{"arch": "wavenet", "model": "sound classifier", "dataset": "acted Russian speech (Dusha)", "train_examples": 26041, "time_shift_ms": 50, "n_mels": 64, "hop_length": 160, "input": "log_mel", "spec_augment": true, "win_length": 512, "targets": ["emotion"], "num_classes": 4, "norm": "batchnorm", "depths": [18], "kernel_size": 3, "stem": "single", "widths": [192], "label_smoothing": 0.1, "loss": "cross_entropy", "init": "trunc_normal_002", "residual_init": "zero_last", "optimizer": "soap", "beta2": 0.99, "learning_rate": 0.0027, "beta1": 0.95, "shampoo_beta": 0.99, "eps": 1e-08, "precondition_frequency": 50, "max_precond_dim": 1024, "merge_dims": true, "one_sided": false, "adamw_lr_other_params": 0.0023, "max_grad_norm": 0.5, "ema_decay": 0.99, "max_steps": 20900, "batch_size": 128, "epochs": 102.7, "lr_schedule": "cosine", "final_lr_fraction": 0, "warmup_steps": 410, "weight_decay": 0.1, "adamw_weight_decay_other_params": 0.01}
Rows from block 11, named by matrix and row number. Rows with one number belong to one channel. Each number is 128 + 24 x the weight over its row's rms, rounded and kept within 0 to 255. All counts start at 0. Numbers have three digits each. After the name is the row's rms in percent of the matrix's.
# filt: filter width-3 conv, dilation 2 (model.blocks.11.filt.weight, 192x192x3), inputs 156-191, a 3 kernel for each
# gate: gate width-3 conv, dilation 2 (model.blocks.11.gate.weight, 192x192x3), inputs 156-191, a 3 kernel for each
filt.90 099:174101098173123154107136109181121138145147086149141145129145112112129107142113158132118137138086153117133137166176100108084150122108110160102100130133089104119108155081122131170176158129118124142112160111112134120146188125144113172128117097131133161131146127127129140110118153105129115129113088122132142122164167104131162092
gate.90 095:139100126096122122126128111123117098093160143135094167102168133120124107122113085149105108122135131147153097105108170132148127122148150076145113126183115071104111100131125139102131126112117134126102128145114125141140088126121088106153160135106125119102113139145113129115110102109157123082113100157143126120111114134119120128
filt.91 102:140124138114151141148109157101102152122125118113145133114146097180133140124150167056135122158126127119136156097143152101114135141135129154128109107107114144152128121162153180137086137104085169133110152093107134097128140106137119093148113122146128147114147123100138082155094124121081085147118134123141065187129128123110143133
gate.91 100:126111113117130087151128130132108116128103074091155116126101094115091132115110106129140123085116121159141138095124178121164082107127127128109099170122075135130139126185121168154160130121155105189112103107133092171151131118118135145112106142148126136113103107082149133154103175108112063126164141108149095143104101128134099192
filt.92 103:116112095102155117166144143107142143102124104095131120138141107129138152125130093124132123143117122111157119128156150149127107159133160132119088115097100108136148123089125137102141135100115144136102134115146164110133147144136105134123127095155115148167131117109173144107107163142136116134148121144149133135170086107099118153
gate.92 093:139135158121146106129145167173137115107129125142138096079133110120157109125167100133135144118088168127098161102073130154177125100119130108149116144162087115133102106152102125113129126099111133160121102168093106123124122116145114105084116133156116134099124146079133159162151080064152117156134133172139100153135141165088133158
filt.93 098:106148080161147109179117098164126120139147149135095131122126132106108123145177177160102114119149135145094147112115135096173109135121170093142131124110143123149133132182097078138141139110161102136108127140134112091100106117125150142104131122113130120106113151118123092155125154162108155156099138099132116129102119105134122097
gate.93 101:149140079132158142172114156104164163135106140163157119095136127118185096111127113122141128150169107123119139175146151125115130110130145135143110102128110144093138111146129161159125093129115129122171148110087112080109130125143126135128162138136133086134129174161115117116141106142130121147136155110146096134117123103079140124
filt.94 105:118106145160090117167102120105119081106147130124121129120126153147109120142105103164120134154127133113120126195118110107143141121149113109175134073131129158145102079142096161071117114112113137120179076178122094114119151120100101103101140146073195110102113123122106141162142060113164114129106108126150189107097147177081158154
gate.94 097:171130110164103103161114113136104128154151104124144102139122113119108122147101131145142138107151123094181160123122136126128158116167138145149155138131099132198111121058091151135152120137121133113115177109124120147148109120130114156105119081137141125131097129133098177126094110093166150107117131106134134087103084107141170135
filt.95 101:130110076084151136134143139140124142089127150103138118106115162137097144135134121178109141168180101140145130147172095097133148112169106096131148162123134111107119118084121098153069128142137145131136093158120116115114134136141114127144165080173160119130142116157122144181117101125164140129104098119152086127127132125159166105
gate.95 102:130127130119096136162155094107122128159103174168126141189134106126107081180141143143131149105124126136089190116119129072112105150138151109128133120128148137130100134178131129177118112078126132087080147050119128164101104121126129157103162150146144135157140104139084065156146105157149120093156142125131132157165138148173152098
filt.96 097:174149119130131135155105109139131115094108094116115141146118120114148159098119106123140094097127120111129144143130082124154089056154150169115107169129142123120132150157116129160086105154134114123144139173139120199133072188127140158128148120127163132124115118101137110137051123164162126157123114090106134118143138120119159106
gate.96 101:109156139131104132140176162122129108155128123170113163131093080085149116127126136114150097109132111101129152203143123142149130145122125110127127187149106112092107136127126109088103113141144096168163133125125079140113144122115089134121161108107173095136133087122149159125112115154154112164116126147154148182141170157141169110
filt.97 100:135144150144139116123118134158112096135117103131130143108141137135146158132113127094142130143184109156080134140121159130098124117110132122163099165143111137148118127083177128120101128166134143129128155172123123124126120143143146139118103089130166179131121118146125121154118133091102171123084139141109180137088097143084083105
gate.97 095:099167128147117133143120098139110129116177133085105109110106161139119124116157155118133157123148100128150138184092122116139120141108134121114120128124173125092145106112175121134132158135145140156128145139087088135136171117119129049119070150146108117107124140099164103143157092106103096095134123145110096143104122154115105145
filt.98 104:154111071148103169155168099120139138097114147166112152114189146185111113140113118120123186137156089123071171127164073106141148123147152120170091122097130131177103146099128134161130153135098113133096131100131103093127191110131114117143142096136164143122114171146133109113163140152138108101099130170122152104129115087128129127
gate.98 100:153122158148109175119123118103148085143143120138101114134141136143113116102103125154132104123102117142114132158094122125089158153135155148099133103133115149137126107095124088162107126139147138145130108163128131121106151130119124137096186064129139125132132125147150103164133093150130137098105158112147122147109133144101180133
filt.99 100:139077113139125148155100152095121134159141103140070097128157150136086124119149107126136145100044107147155115125109132140139106102099118154140149137094116127082105178135082139132130134143089103190112160105093100147103147145074144120102126159146094204129105099195143137093131129132127136136160152085121128151143165082135139132
gate.99 102:138144102130135129099156126128138107127112131119152117122078090157125153152146174088135118126141102106141093122123116128164122161186103132125163165140138093099169117130160118187130117134162106190094119107118135136120121133096100123096158113135096109143105164145130166130101093133109119110133079114129133105155152156107108101
filt.100 102:108138125118125133152091167139109141144101111129145117105185129119110127107132171113112179145171123151140124157100106109172137123149135093127108105153172164138115172121146160111128137149111116135116047111109164131136137116129119127144169138111132101157145171110162156124148140107112146161145124160124117143126163114103148089
gate.100 108:138168124118172100105148145120161147172129113142105089120177131109152120128105151101158136146089085143130121098126127123174109150062128130123121159179129141125148123157129137106168107096146103153145126121146129138105131101157103099121122118114105132118153117150125156139124122108092143128147161160097124143097147165090135144
filt.101 096:178160148139134122096189148128133133126073131128141131152146142156177078130136087119142186139094128115131146150157134127128176136142133114119120143133120163151141121119174169121117145120103130153117133128108135131101167116113101117122171145086125144174157150128161099122099145097066142112114112105101154115158129109142116078
gate.101 094:111072094157134122145151134171090108090120104120116105121118097173108112120130115172111140127169156116092102168136103067171129155159126094107108122171113100141106100137122128108138148105088143115120153142142096152104135092150126080086133129127101116097113154144160157168151073154102106161122172100139093111111152171136113090
filt.102 103:092116122122159100092153092168138103156170099130122131104131127131119076121113130161096111147151149130148131158122105076136126137109108127113164099117127100128104088142135113117155141099102116122129113152085148141182101078123109126114092172159143127103100150101134155148127169168111155108085130126157101106151105093114134142
gate.102 100:094125146147070120089136157128158131125135105155151118126125137098101124111142143120206145124112124136167132078135113102128106147155103105128107149081145157111087134115096093116137136158099111125127144119066134142118132073145138140129174177143128100141172130134121099162124130102116100074089137131081121158156163104091121144
filt.103 087:117144142116169172151182180102117180104138149165113158141105122131125133171130142164115109136092130134071127100154145103156142125123143157136130158135154179112132135152149075131134156102126104146132145143129101101070086125104151139064123119144097168114098136124090139127138101140148151118115099097107133085139111101102153160
gate.103 097:139126128114101103138117117141188102122150133156111142150141139166128113138151151146134103107115099099147119125090118135090098158085126111125115132122085143162161139095163156128113149143159142148109090160132141174156117113083098168136123130144151153149142127139133109127149124118157095107175140131158134150115141134149147114
filt.104 101:153103146106139089108134126140106118089139120114099136111140104132154145111128120145171136106146145094121170142131077116138148134140123104097166124156128123112133148120128121177128083144092160124156099117141119095116176162111099129114130112143124123179128100153133165110119144130161104142139148118128179143152122104113132148
gate.104 096:110128096147164119147099144132097136115095150133113129119154112141128100104145112081156140078107171144110139092112116119125111116155184150128141131144110125140154124110131142101140136163103112159085128121151166153131122180112101133137112141129106113109042134146157121119114132147139114134142137153142175102137148096133136092
filt.105 099:145137120137123111121148133117146120143096131090144119091124132099107144128126138130161086157069148106148125154165084130182073139087142183128121157083116133137143092110125072116158164134064097132102118158167111138127066169117140116123140140110108136125124146133141163182162157135117108104128137128132101149143137123124104133
gate.105 103:161107181117122118143124172120085145151120090127137108120099066151163162168105133159099143097105126111156152143171108156107135124118097119100118135135113145141141129105155166126112102112112112140130142094104113127136073098074114111118083188131066153113098137146096110101115138172099107180079145139114142092129146102128119106
filt.106 099:106134122137109106121115093125142154128112173151138118144124146148130128142159132153151139111098140137112132122130105172128119134115150183096149104135140171151110107100151108138133141128167120109149133146117130167110102147123153095145126114142125117135090144078135155150135155066159141127124139141141141111122158091093186132
gate.106 107:158105139105181090136145095118191144108107093126118148117134133120102129153148120198115107158130142145131105164112114138116148144090146148144140134105087110077153147148125114178119168107138201129132146104105128121133132142129160125072139156115114123098135135112159130116122127129146116163125114137077161133065154100110116138
filt.107 101:118157109133111097110125123118120104123157141166113040094146120103081124130098170113147152121131135121106171127140138110131124136151114121149127151170153128140126143092112153112081141105116120097123093177214085156166176131148093117094130125122131159151113110150156107147145090191104132120084154132089135128136134094147107107
gate.107 099:143109131107139125109167129085099121144112113118169125139146073121158160114091158110110123127138127100134097121148145110117149146150124154167120122148080154147143106122144153121139108094124134124131131118139156124139093100172130113185081113119082153132096148100189135092120149104157141112129102129089116134116085166177128114
filt.108 102:107122145123100148099118107130119134163145160105132136090176143127092123089127181139157116123104112095090097114130162159104119125144088099115144159110154087141148174115141138096131168096139110167175103100107135107136164149159161107141122122159111134127144078149151138113138115071103132170123129141081115122148106125162125067
gate.108 104:107149097175105144138122158094131157141149146087141115134145101103125075110058103116147116098102151168138174182148150116113113139073145106115117182105146139126148111103173125138093139146112115135144141133133165132138083137157112117130166080154141129140142116084147107119139163119136151125150116137136157109118102111116124167
filt.109 092:114120169120089122096108158106142104142115162140163150103162161191147151091094117112093165087146128105128130133118118125138102104091118152123156146133133125160146107145121089127111097143136079162153136164099171139143162115127119130138135125120112123049122151112143140083145117096090144142115111132128091148119103101129107159
gate.109 092:182116106158164172094115062155115119158139076124095122153083113078129117152115163112139179122077151142162119122165132122130145088146149122101128159145109123123115140149082124106143130110117123122142120171139128152121108147076154120124140157127122084099149094146125081126125147108136095140138130098103131112165119181152154124
filt.110 099:179095092093143117155133130134104117113105141142133172133077120082144147129107107125160068118129154144192106127137093136110125128131109133092158139154132134116173077132137131110136131145147138072157098175129128154139098125120097165123095119140110102186090138106123165125108129110100140087136129130103145118124140099167096148
gate.110 101:133156086109109138127158131127100105134153123139132143159163120149137091129126123136113127087130125120144137189131176136116131096113110134121135146174142148160107129100098123130125173137100123183154105159092117124161139131140097118114146148153135130165157206140131107135167112128119119146128124086148150131127159132149129119
filt.111 097:077133153090112144173134137137116117115150138107128134136160181135156116134163127134127114133136135155120112091122145159151112092170133135098115145125119164146146135118127102130167114186145117138101141132115136123152127157131115116054140098156134110194128113124129118129157106145115138113124117115091096137130101116142106163
gate.111 098:088133105127151127102165113117090114098147167162104081066178127161138132143118119118110112125105152166165153115115155122124147088161159168136117112125115125129104162176126139147124132162141160135173113140091108139125128115135116143143146130159134109130121106136152142141111149159145077111144115154150107146105145116061127121
filt.112 096:136120117124101133076147132081151154136146128140121172137148139129172116095174100135105169174120153121110166131121107130139131151147104100121151127126089105155087088180108124171139149100110105157160092126158138175089131127125085114152170130083096150117116070177130147112101122119121108123092113155142112152125150122090131123
gate.112 098:109181120118136106124106113164129144113117116201109138128139108127104113143111114112132127094176127125146089094106132151102158122117140100099145116105083132109137162119140129109150150107081143095124135089134119116174117130123151114130147122089107102129141104121131103133186110122095158142132141109145087131095112136110108133
filt.113 102:094144132136102149096174106150140140166122100093136153135142146117206087073151124113134126137099151122137095142160116128104111121098127135075145116086150138154143061203133141086124141161150121104147150104136119168138116125159140104124135125118126142108095110107123125138128133138130164138075127126136113158126144078129113108
gate.113 099:123164130127172107112144170162101106149124146131115120145131090130157140099117122106150128172143090088153109141157100111160108160150127132132119145086128099111137128159111090117136107134104129137123146159109116148084165139166112123124091141091147121137138148106144139179142134130107110121170089104102119094131147154154139099
filt.114 102:129149124141111123121118143130119148128112157112105138160106137125110123111158153145128109148145142122104106131096116136132130157154118106124150120154070103133123148089111135164130093104173154087104161124121145183124111153132076135124119181111122130156093141113119138112109160125135125129174126083144074117137094166139144114
gate.114 102:099096139161137087137148135121132129113108091120163106125100166151118138163141122160138118157103155133173213120144126105116142143114118085143121101124145153157117100132098114164131137122102156123123097168115124094114115140150093137075128119119158143132116134112132121110111132091125120154149130130120120153118131113127186136
filt.115 099:137140115153081156121147123131147081112138112155104180096195114108115114142105126079130133158161105150132047111122152128109127071093159102172139111160144129136132124110124107185095149126154076137173102106116134117128139091116153158150089158143146128099133135135121145130150140158117165128143136114111150166114132113114115111
gate.115 101:125165172169094162101090141111088138165139102116114145123121129115137175125085175143094090149133083112128158127134137145138150170131148114099088102105111100146141087127129105177152098136119100138135105152163157106182113116123127101114145135130139109126110122148131146108149154151152055133112115109149134129140117172107114093
filt.116 102:152100156127141110138140117151128125140160172168149124108101114162110104130158173101116161113123116116125173141143144108133128123133136098118109128115133083143132116082131142131155074112159105088172078113119140137125141096148080169131144131166094152102135140143120136158131172112173136118139083147126145109110133136169112089
gate.116 098:160125137149153107107118116112104134176146120090143162140125107117149118140120207120112103139077169124086133139129123109144062114107139161151138119152136154156133071107132161149130127138124080118132112105150119135133101105139174133125091120155142108112109129145149123104127153167127147177134115109123184087134116111139135074