A small sound classifier, trained from scratch: 4.73M parameters.
Rows from block 11 of a small sound classifier, named by matrix and row number. Rows with one number belong to one channel. Each number is 128 + 24 x the weight over its row's rms, rounded and kept within 0 to 255. All counts start at 0. After the name is the row's rms in percent of the matrix's.
After each channel's rows are labels from the 100 clips, of 14976, where the channel reaches its largest size: "top examples" is what is common among them; "loudest band" is the band of the loudest frequency at the time of the peak. Only what is clearly more common there than usual is listed. The data: acted Russian speech (Dusha). In brackets: how many of the 100, against the usual share in percent.
# filt: filter width-3 conv, dilation 2 (model.blocks.11.filt.weight, 192x192x3, each kernel summed), inputs 0-95
# gate: gate width-3 conv, dilation 2 (model.blocks.11.gate.weight, 192x192x3, each kernel summed), inputs 0-95
# out: residual pointwise conv (model.blocks.11.out.weight, 192x192x1, transposed), outputs 0-95

filt.154 098 [120 149  85 133 143  98 120 109 129 105 146 117 112 126 108 123 150 123 105 132 141 108 114 177 128 162 105 120 160 135  96 137 141 152  88 154 159  70 146 114 142 136 135 136 127 138 116 114 110 122 144 145 131 105 161 122 156 150 103 135 113  93  94  73 163  90 115 159 154 136 153 135 112 130 158  82 113 109 144 163  90  98 140 157  90 155 136 154 132 115 111  91 175 136 112 146]
gate.154 106 [136 115 131 127 126  81 183 120 100 144  95 119 128  91 152 149 136 157 179 108 144 152 136 124 157 125 156 164 123 107 162 139 153  89 160 113 138 121 114 155 120  99 170 157 110 129 140 100 121 129 142 113 119 121 125 108  96 142 105 112 152 115 100 126 108 134 153 119 103  92 122 166 134 111 130  99  85 137 131  96  82 132 150  45 110  91 160 124 152 140 124 104  71 154 156  88]
out.154 091 [124  95 127 134 117 130  98 109 165 137 142 124 150 140 136  98  77 122 109 135 155 130 132 102  84 120  99 168 100 152 123 147 131 138 156  93  96 110 164 131  76  87 129  89 185 145 142 132  81 155  86  71 123 129 115 120 146 167 122 116 112 148 131 125 114 128 145 120  98 140  97 169 121 117 121 168 132  99 133 167 139 131 133 114 140 123 131 131 145 129 164 165 119 121 167 125]
top examples: emotion: positive (50 vs 18.7)
loudest band: 250 to 500 Hz (48 vs 19.7)

filt.57 102 [142 122 125 173 116 138 121 156 108 149 110 129 160 142 115 142 126 101 145 110 128 141 112 132 175 147  93 156 110  92 153 169 127 116 136 189 123 141 130 184 145 155 147  91 126 147 168 172 110 148  82 142 152 101 167 119 172 141 117 135 115 128 114 106 140 138 178 128 123 121  98 145 107 118 109 162  95 135 115 157 101 146 158 115 116 129  97 133 157 120 101 126 140 126 127 144]
gate.57 102 [122  90 137 126 107 102 139 107 148 135  96 108 165 162 151  85  89 144 118 111 128 134 131 143 186 142 154 129 137 180 115 159 119 129 135 112 139 142 121  98 129  92 130 112 127 127 158 111 103 140 138 124 149 110 162 132 128 161  84 113 121  97 144 111  79 117  82  93  85 129 105 123 100  79 152 109 111  83 147  89  96 147 155 129 172 134 118 157 158 157 146  91  90 108 105 120]
out.57 088 [134 109 137 124 103 134 124 146 106 130 109 129 110 110 133  85 120 166 113 141  89 139 120 145 125  72 105  96 101 105  97 103 145 132 135  89 104 139 156 173 132  83  86 107 118 135 104 124 122 126 133  96 133 126 106  92  88 185 149 158 136 118 156 124 116 112 148 142 124  86  92 142 126 116 147 134 140 114 111 104 138 119 102  92 131 140 128 148 127 129 130 145 102 133 142 143]
top examples: emotion: sad (85 vs 27.7)
loudest band: 4000 to 8000 Hz (27 vs 7.6)

filt.55 099 [128  99 106 166 147 112 144 143 158 119 127 149 137 101 128 127 139 172  99  88 135 125 142 130 151 123 117 128 137 159 141 105 100 128 139 124 176 102 110 147 141 167 114 110 100 160  96 148 163 145  78  94 157 160 165  79 119  96 139 130  79 141 105 147 107 107 137 114 115 124 150 123 121 168 140 136 120 171  85 130 157 129 152 132 137  90 146 155 122 136 147  99 128 117 112 131]
gate.55 097 [116 134 134  93 133 121 149 104 103 164 114 160 142  76 123 130 122  96 151 130 109 141 121 128 138 101 158 143 133  73 143 122 158 138 125 172 113 153 112 139 179 154 150 152 120  99 139 167 105 121 130  68 134 129 147 144 156  88 104 106 154 143 113 108  89 120 133 115 107 145  96 133  94 150 162 148 121 120 140 117 147 119 141 144 126 141  99 142 134  93 109 112 138 114 119 135]
out.55 094 [126 125 151 155 135  78 115 153 164 128 169 139 112 171 115 158 105  92 156 125 142 135 124 129 136 106 154 110 106  92 117 131 101 117 151 147 147 161 134 100  80 110 146 128 104 120 115 141  92 115 101 129 134 127 137 134 154 125 119  83 128 109 148 122 137 104 144 129 172 136 151 141 179  94 156 107 102 113  92 149 137 129 111 167 127 113 136 146  65 123 139 182 124 172 123 145]
top examples: emotion: positive (85 vs 18.7)
loudest band: 250 to 500 Hz (42 vs 19.7)

filt.148 103 [124 134 107 151 102 164 158 122 173 118 143 139 159 101 151  95 173 127 124 127 111 144 115 151 168 106 162 147 147 114 131 128 140  92 109 129 103 166 170 104  97 129 132 160  94 116 104 151 129  90 138 134 169 134 123 145 115 147 158 194 158 143 122 151 139 127  84 128 139 146 114  93 121  98 133 108 128 158 144 144 159 133 173 137 166 131 150 160 114 118  89 151 153 149 134 134]
gate.148 096 [147 140 137  73 127 133 133 134 100 140  97 142 118 112  38 145 130 122 188 123 111 140 115 130 128 166 115 116 137 155 145 107 151 111 129 101 117 114  90 138 139 192 129 139 150 137 126 129 139 134 130 144 112 158 149 141 113  92 154 109 120 134 122 145 182 146  99 116 127  86  96 156 153 140 129 154 123  96 121 121 175 141  94 118 158 119 155 110 102 146 125 136  86 155 132  86]
out.148 093 [110 167 154 134 156 147 107 112  58 107 130 134 104  92 101 135 131 138 119 121 154 106 135 102  82 165 118 100 151 136  89 104 132 145 123 169 136 147  87 119 143 167 140 157 140 103 136 122 160 103 122 129 161 111  99 115 139 141 113 142 140 137 137 127 112 139 149 118 114 152 133 112 109 175 148 149  83 150 139 154 130 123 173 132 129 152  74 160  65 153 111 145 103 102 141  96]
top examples: emotion: positive (65 vs 18.7)
loudest band: 4000 to 8000 Hz (32 vs 7.6)

filt.117 098 [126 123  95 183 134  85 146 157 156 110 130 112 141 142 167 113 160 153 118 125 113 113 143 130 131 128 131 128 132 115 140 140  75 113 104 157 159  99 169 126 132  92  75  68  96 136 122 129 143 156 142 122 105 163 139 122 122  95 147 131 137 114 143 112 150 126 174  94 144 141 121 141 100 119 100 102 150  90 119  97 114 122 114 144 132 108  88 153 142 122 100 101 153 114 114 166]
gate.117 100 [142 168 162 149 137 126 108 132 133 143 152  88 128 149 107 140 121 112 150 102 117 118 113 109 160 116 197 164 130 125 130  94 159 131 113 185 100 107 134 149 135  98  99  93 161 177 125 115 142 111 130 170 138 104 115 145 116 106 127 137 169 118 145 151 162 132  94 157 106  98  92 149 128 127 137 151 108 109 143 100 103 143 136 123 159 131 136 139 124 120 117 161 104 117 135 111]
out.117 093 [154 129 161 119 115 173 100 136 157 160 156 106 150 137  80 157 126 104 111 118 125  98 132  98 145 110  66 149 126 140  99 122 119 101 111 124  81 101 137 161 112 130 151 138 137 119 146  99 125 123 118 139 149 139 134 140 156 200 141 146 132 118 124 139 108 135 124 131 129 186  95 145 144 129  95 126 139  97 138  82 143 111 131  90  93 131 132  77  96 108  94 133  98 131 183  87]
top examples: emotion: positive (91 vs 18.7)
loudest band: 500 to 1000 Hz (25 vs 8.6)

filt.132 110 [165 138 185 122 151 123 157 133 101 102  86  64 154 157 104 150 104 176 151 126 141 136 117 123 121 117 126 133 154 154 104 119 138 176 131 143 152 155 128 143 122 178 103 115 145 108 130 154 146 160 105 115 109 122 146 155 127 110  84 142 119 161  96 162 119 185  97 181 149 121 154 109 137 106 148 128 117 113 123 141 150  96 138 127 158 127 124 171 113 114 116 155 101 108  99 134]
gate.132 099 [118 139 118  85 106 148 143  76 115 162 144 141 163 153 133 138 124 130 136 138 168 129 149  86 139 120 107 152 112 154 160 119 182 110 106 107 112 153 123 116 109 124 117 146 110  80 112 111 131 119 111 152 136  77 124 108 149 125 173 123 158  92 135  92 129 104 140 111 120 127 125 113 141 111 131 116 125 110 106 106 116 119 117 136 138 146 141 136 146 144 134 131 112  90 147  88]
out.132 109 [170  92  91 109 131 172 113  97 135 123 132 110 149 110 157 109  87  87 156 141 111 113 165 137 108 111 116 104 106  97 164 127 133 143 119 133 120 125 132  74 123 115  76 135 119 159 120 121 116 128  80  93 154  88 130  98 134 146 153 101  83 114 152 124 159 131 105 152 141 130 105  92 174 152 104 140 131 154 155  94 149  91 146 146 143 123 125 130 110 164 144 109 113 125 140  93]
top examples: emotion: positive (70 vs 18.7)
loudest band: 250 to 500 Hz (44 vs 19.7)

filt.104 104 [102 131 125 107 137 139 114  91 129 123 150 125 151 142 174 133 152  58 118 132 124  83 130  99 112 116 137 130 139 145 140 113 104 106 116 113 147 129  97 116  92 113  59 121  90 144 139  94 112 125 141 121 106 150 135 154 173 114 132 127  86 143 140  89 119 166  96 117 153  84 125  94 153 130 134  90 126 138 101 135 146  79 140 119 125  70 177 106 172 146 139 158 146 117 122 151]
gate.104 091 [152 140 139 107  96 143 146 147 156 134 111 117 170 120 182 133 109 119  88 111 118 117 121 145  96 194  74 139 128 128 157 130  82 115 135 125 128 133 116 113 100 103 135 135 130 128 131 167 122 150 158 121 132 146 115 100 125 150 162  76 149 200 127 141 114 138 134 141 160 134 143 156 104  86  80 123  86 141  80 129 113  99 104  74 118 135 149 152 138 107 132 141 165  95 136 144]
out.104 098 [148  88  90 117  97 140 115 149 114 141 115 125 109 134 161 125  80  98 115  97  97 133 141 124 107 163  86 138 109 128 112 166 113 146  98 110 123 124 120 145  90 133  84 119 130 122 106 129 126 129  81 162 117 134 148 138  98 155 113 169 150 154 164 142 127 130 134 122 115 117 143 122 160  96 166  99 121 162  90 144 115 122  98  93 172 116 125 114 119 105  90  74 132 155 159  89]
top examples: emotion: positive (46 vs 18.7)
loudest band: 500 to 1000 Hz (28 vs 8.6)

filt.11 102 [109 116 138 129 111 159 131 136 127 118 148 102 122 101 146 117 118 125 124 107 123 171  79  63 129 132 108 139  68 136 118 129 130 132 100 149 146 148 145 132 105 142  97  91 102  94 144 124 117 138 101 147 150 104 150 109 166 105 158 151 101  99  96  71 121 134 109 147 145 144 131 118 116 117 182 142 156 136 130 120 129  89 115 120 112 114 109 130 141 117 109 131 117 178 168 166]
gate.11 093 [124 124 105  77 126 121 124  98 131 172 116 105 163 128 127 199 125 122 156 116 113 152 126 120 139  76 167 172 128 153 149  99 154 104 119 111  75  81 124 152 118 105 134 141 121 126 135 131 147 123 113 102 162 151  84 104 133 100 183 124 102 136 118 125 129 122 120  97  78 120 151 110 130 124 115 156  88 139 155 140  98  87 137 112  88 157 134 116 147 167 124 136 132 119 101 107]
out.11 099 [120 151 118 147 123 140 145 130 157 182 131 113 132 141 154 177 149 162 122 147 103 151 157 157  87 144 114 139 160 122  97  95 124  99 136 121 130 156 122 128  93  89 126 141 114 125 144 160 161 126 139 121 163 176 165 129 158 144 117  63 113 124 142 115 118 114 106 158 143 116 170 146 171 102  92  74 110 131 185 125 114 122  61 123 128 139 122 137 117 118 155 100 157 109 166 119]
top examples: emotion: positive (53 vs 18.7)
loudest band: 500 to 1000 Hz (25 vs 8.6)

filt.159 098 [147 129 151 161 140 132 137 121 118 101 122 119 157  92 135 155 122 117 145 114 124 116 138  65 106 142 111 134 123 110 118  97 109 139  72 165 135 139 164 133 127 106 161  92 124  78 132 139 103 132 112 130 153 172 116 139 110 127 106 150 104 145 121  92 162  96 173 110 118 147 109 161  93 107  52 122 108 115 116 110 152 102 137 139 139 108 123  97 106 139 116  98 118  86 124 152]
gate.159 102 [118 182 175 142 147 134 115 111  91 126  94 149 121  89 167 127  96 124 121  75 106 125 173 121 106 181 160 174 142 118 140  65 116 127 118 139 135 142 117 133  79 121 140 107 123 109 152 147 182 129 128 167 130 121 175 124 120  80 128 124 142 127 112 124 146 101 121 122 169 154  77 206 125 124 134 147 125 171 129 152 140 123 132 163 140 129 164 144 129 145 148 164 122 112 130 117]
out.159 095 [126 100  78 158  94 100 133 185 124 180 119 160 169 100 161 117 127 112 126 122 140 140  64 159 156 129 130 127 148 126 125 127 138 123 127 149 128 128 131 150 135 132 148 133 195 156 141 163 166 150 133 148 112 135 146  74 131  99 134 138 107 124 128 124 148 121 128 139 161 110 143 117 126 120 172  94  66 166 126 148 104  89 119 122 134 141 134 137 115 127 123  77 150 150 127 159]
top examples: emotion: angry (55 vs 18.1)
loudest band: 250 to 500 Hz (47 vs 19.7)

filt.31 098 [124 146 137 122 124 138 100 102 163 196 148 107 121 136 158 111 115 128 139 106 131 115  86 118 157 162 144 110 148 171 133 130 114  90 108 142 118 150 139 125 137 100 137 145 109 112 125 127 106 154 137 136 155 152 184 149  82  93 119 148 164 126 114 114 112 131 123 143 134 169  98  99 164 115 119 142 137 134 175  86 141 108 132 103 174 157 146 134 112 120 146 155 149 129  99 157]
gate.31 098 [ 89 107 154 149 142 135 141 154  97 106 128 123 134 122  75 157 122 107 144 118 152 138  92 114 134 139 177 101 130 146 117 157 122 183 119 101 128 148 100 145  86 165 153 156 146  85 140 139 116 109 132 158 140 107 104 135 151 150 139 132 156 155 119 138 160 168  94 156 139 119 132  85 136 146 131 136 120 115  96 138 129 113 138 146 117  71 126 141 122 141 125 120 141 125 126 114]
out.31 098 [ 89 119 130 126 146 114 133 106 146 136  96 117 115 147 141  96  94 115  99 125  81 135  99 132 176 143 141  64 188 114 110 160  80 105 201 153  99 162 115 130 136 150 144  98 126 101 130  96 135 153 119 123 147 109 120 113 117 118 123 145 104  98 106 152 159  95 139 127 143 169  91  94 114  91 121  92 110 204 135 153 145 146 125 169 103 127 158 105 150 123 168 102  97 111  93  99]
top examples: emotion: positive (76 vs 18.7)
loudest band: 250 to 500 Hz (46 vs 19.7)

filt.181 097 [135  80 114 151 130 126 115 111 128 122 111 145 147 103 108  81 124 152  95  91 109 128 132 127  80 133  97 124 161 151 121 138 182 147 211 122 115 159 146 128 137 132 126 169 118 131  98 121 115 109 172 130 128 133 134 132 148 139 144 149 162  85 122 150 137 117 152 165 132 112  82 134 107 169 165 119  97 150 112 122 105 120 140 129 134 144 173  97 142 119 139 160 120 114 120 115]
gate.181 094 [159 159 147 127 115 144 100 112 121  85 118 184 147 102 118 138  63 111 130 134 158  90 112 113 108  87 123 120 160 138 106 119 143 134 174 101 133 131 140 126 126 142 104 125 149 121 124 132 140 144 185 105 153  91 166 135 135 141 122 109 133 133 131 130 112 122 152 106 112 147 105 129 139 117 154 120 111 163 106 105  91 110 138 126 113 119 120  90  93 113 158 172 145 156 136 137]
out.181 089 [164 124 116 170 133 114 116 132 148 160 101 137  93 143 107 139 125 112 141 109 122 156 159 145 133 123  96 135 146 149 149 100 114 119 120  94 131 125 100 105 144 111  84 101 115  87 112  93 113 156 103 187 127 109  78 124 148 148 151  98 112 160 130 145 128 127 111 117 125 116 104 117 145 128  99 109 135 134 124 193 148 106 143 171 121 131 147 139 113 136  93 153 125 125  99 124]
top examples: emotion: positive (47 vs 18.7)
loudest band: 4000 to 8000 Hz (28 vs 7.6)

filt.143 101 [122 131 136 126 131 160 108  77 100 132 104 116 169 115 104 139 180 129 155 142 148 164 149 108 150 138 122 111 140  79 107 121  64 129 105 121 107 144 114 122 140 146  94 169 166 137 130 109 152 127 123 135 150 104 169 172 107 116 117 150 133 143  94 123 117 168  94 121 150 129 155 135 116 124 126 146 125 115  95  73 158 137 131 137 134 112 104 114 116 112 161 133 131 132 152 115]
gate.143 110 [111  83 159 132 126 162 111  90 104 151 157 155 120 121 109 129 107 123 113  94 123 160 136 150 157 145  98 134 153 129  57 131 116 121 132 133  98 118 105 148 128 137 165 124 144 152 133  95 119 153 152  85  88 137 134 123 125 123 122  95 176 131 138 136  95 176 144 105 136 117 105 112 119 114 145 121  89 104 120  87 122 141 172 124 175 129 148 109 137  63  78 137 167 116 124 147]
out.143 102 [133 117 179  96 165 103 106 138 126 103 149 134 107  88 123 111 145 126 108 137  69 136 160 110 143 130  90 118 122 101 100 175 128 101 108  82  85 170 133 153 138 136 147 144 154 166 142 124 131 119 140 125  98 134 159 130 123 131 132 100 133 169 133 171 143 126 152 122 133 120  98 120 142 123 141 137 119 153 154 128 125 125 129 147 160 106 117 133  58 150  96 133 139 111 111 127]
top examples: emotion: positive (82 vs 18.7)
loudest band: 250 to 500 Hz (41 vs 19.7)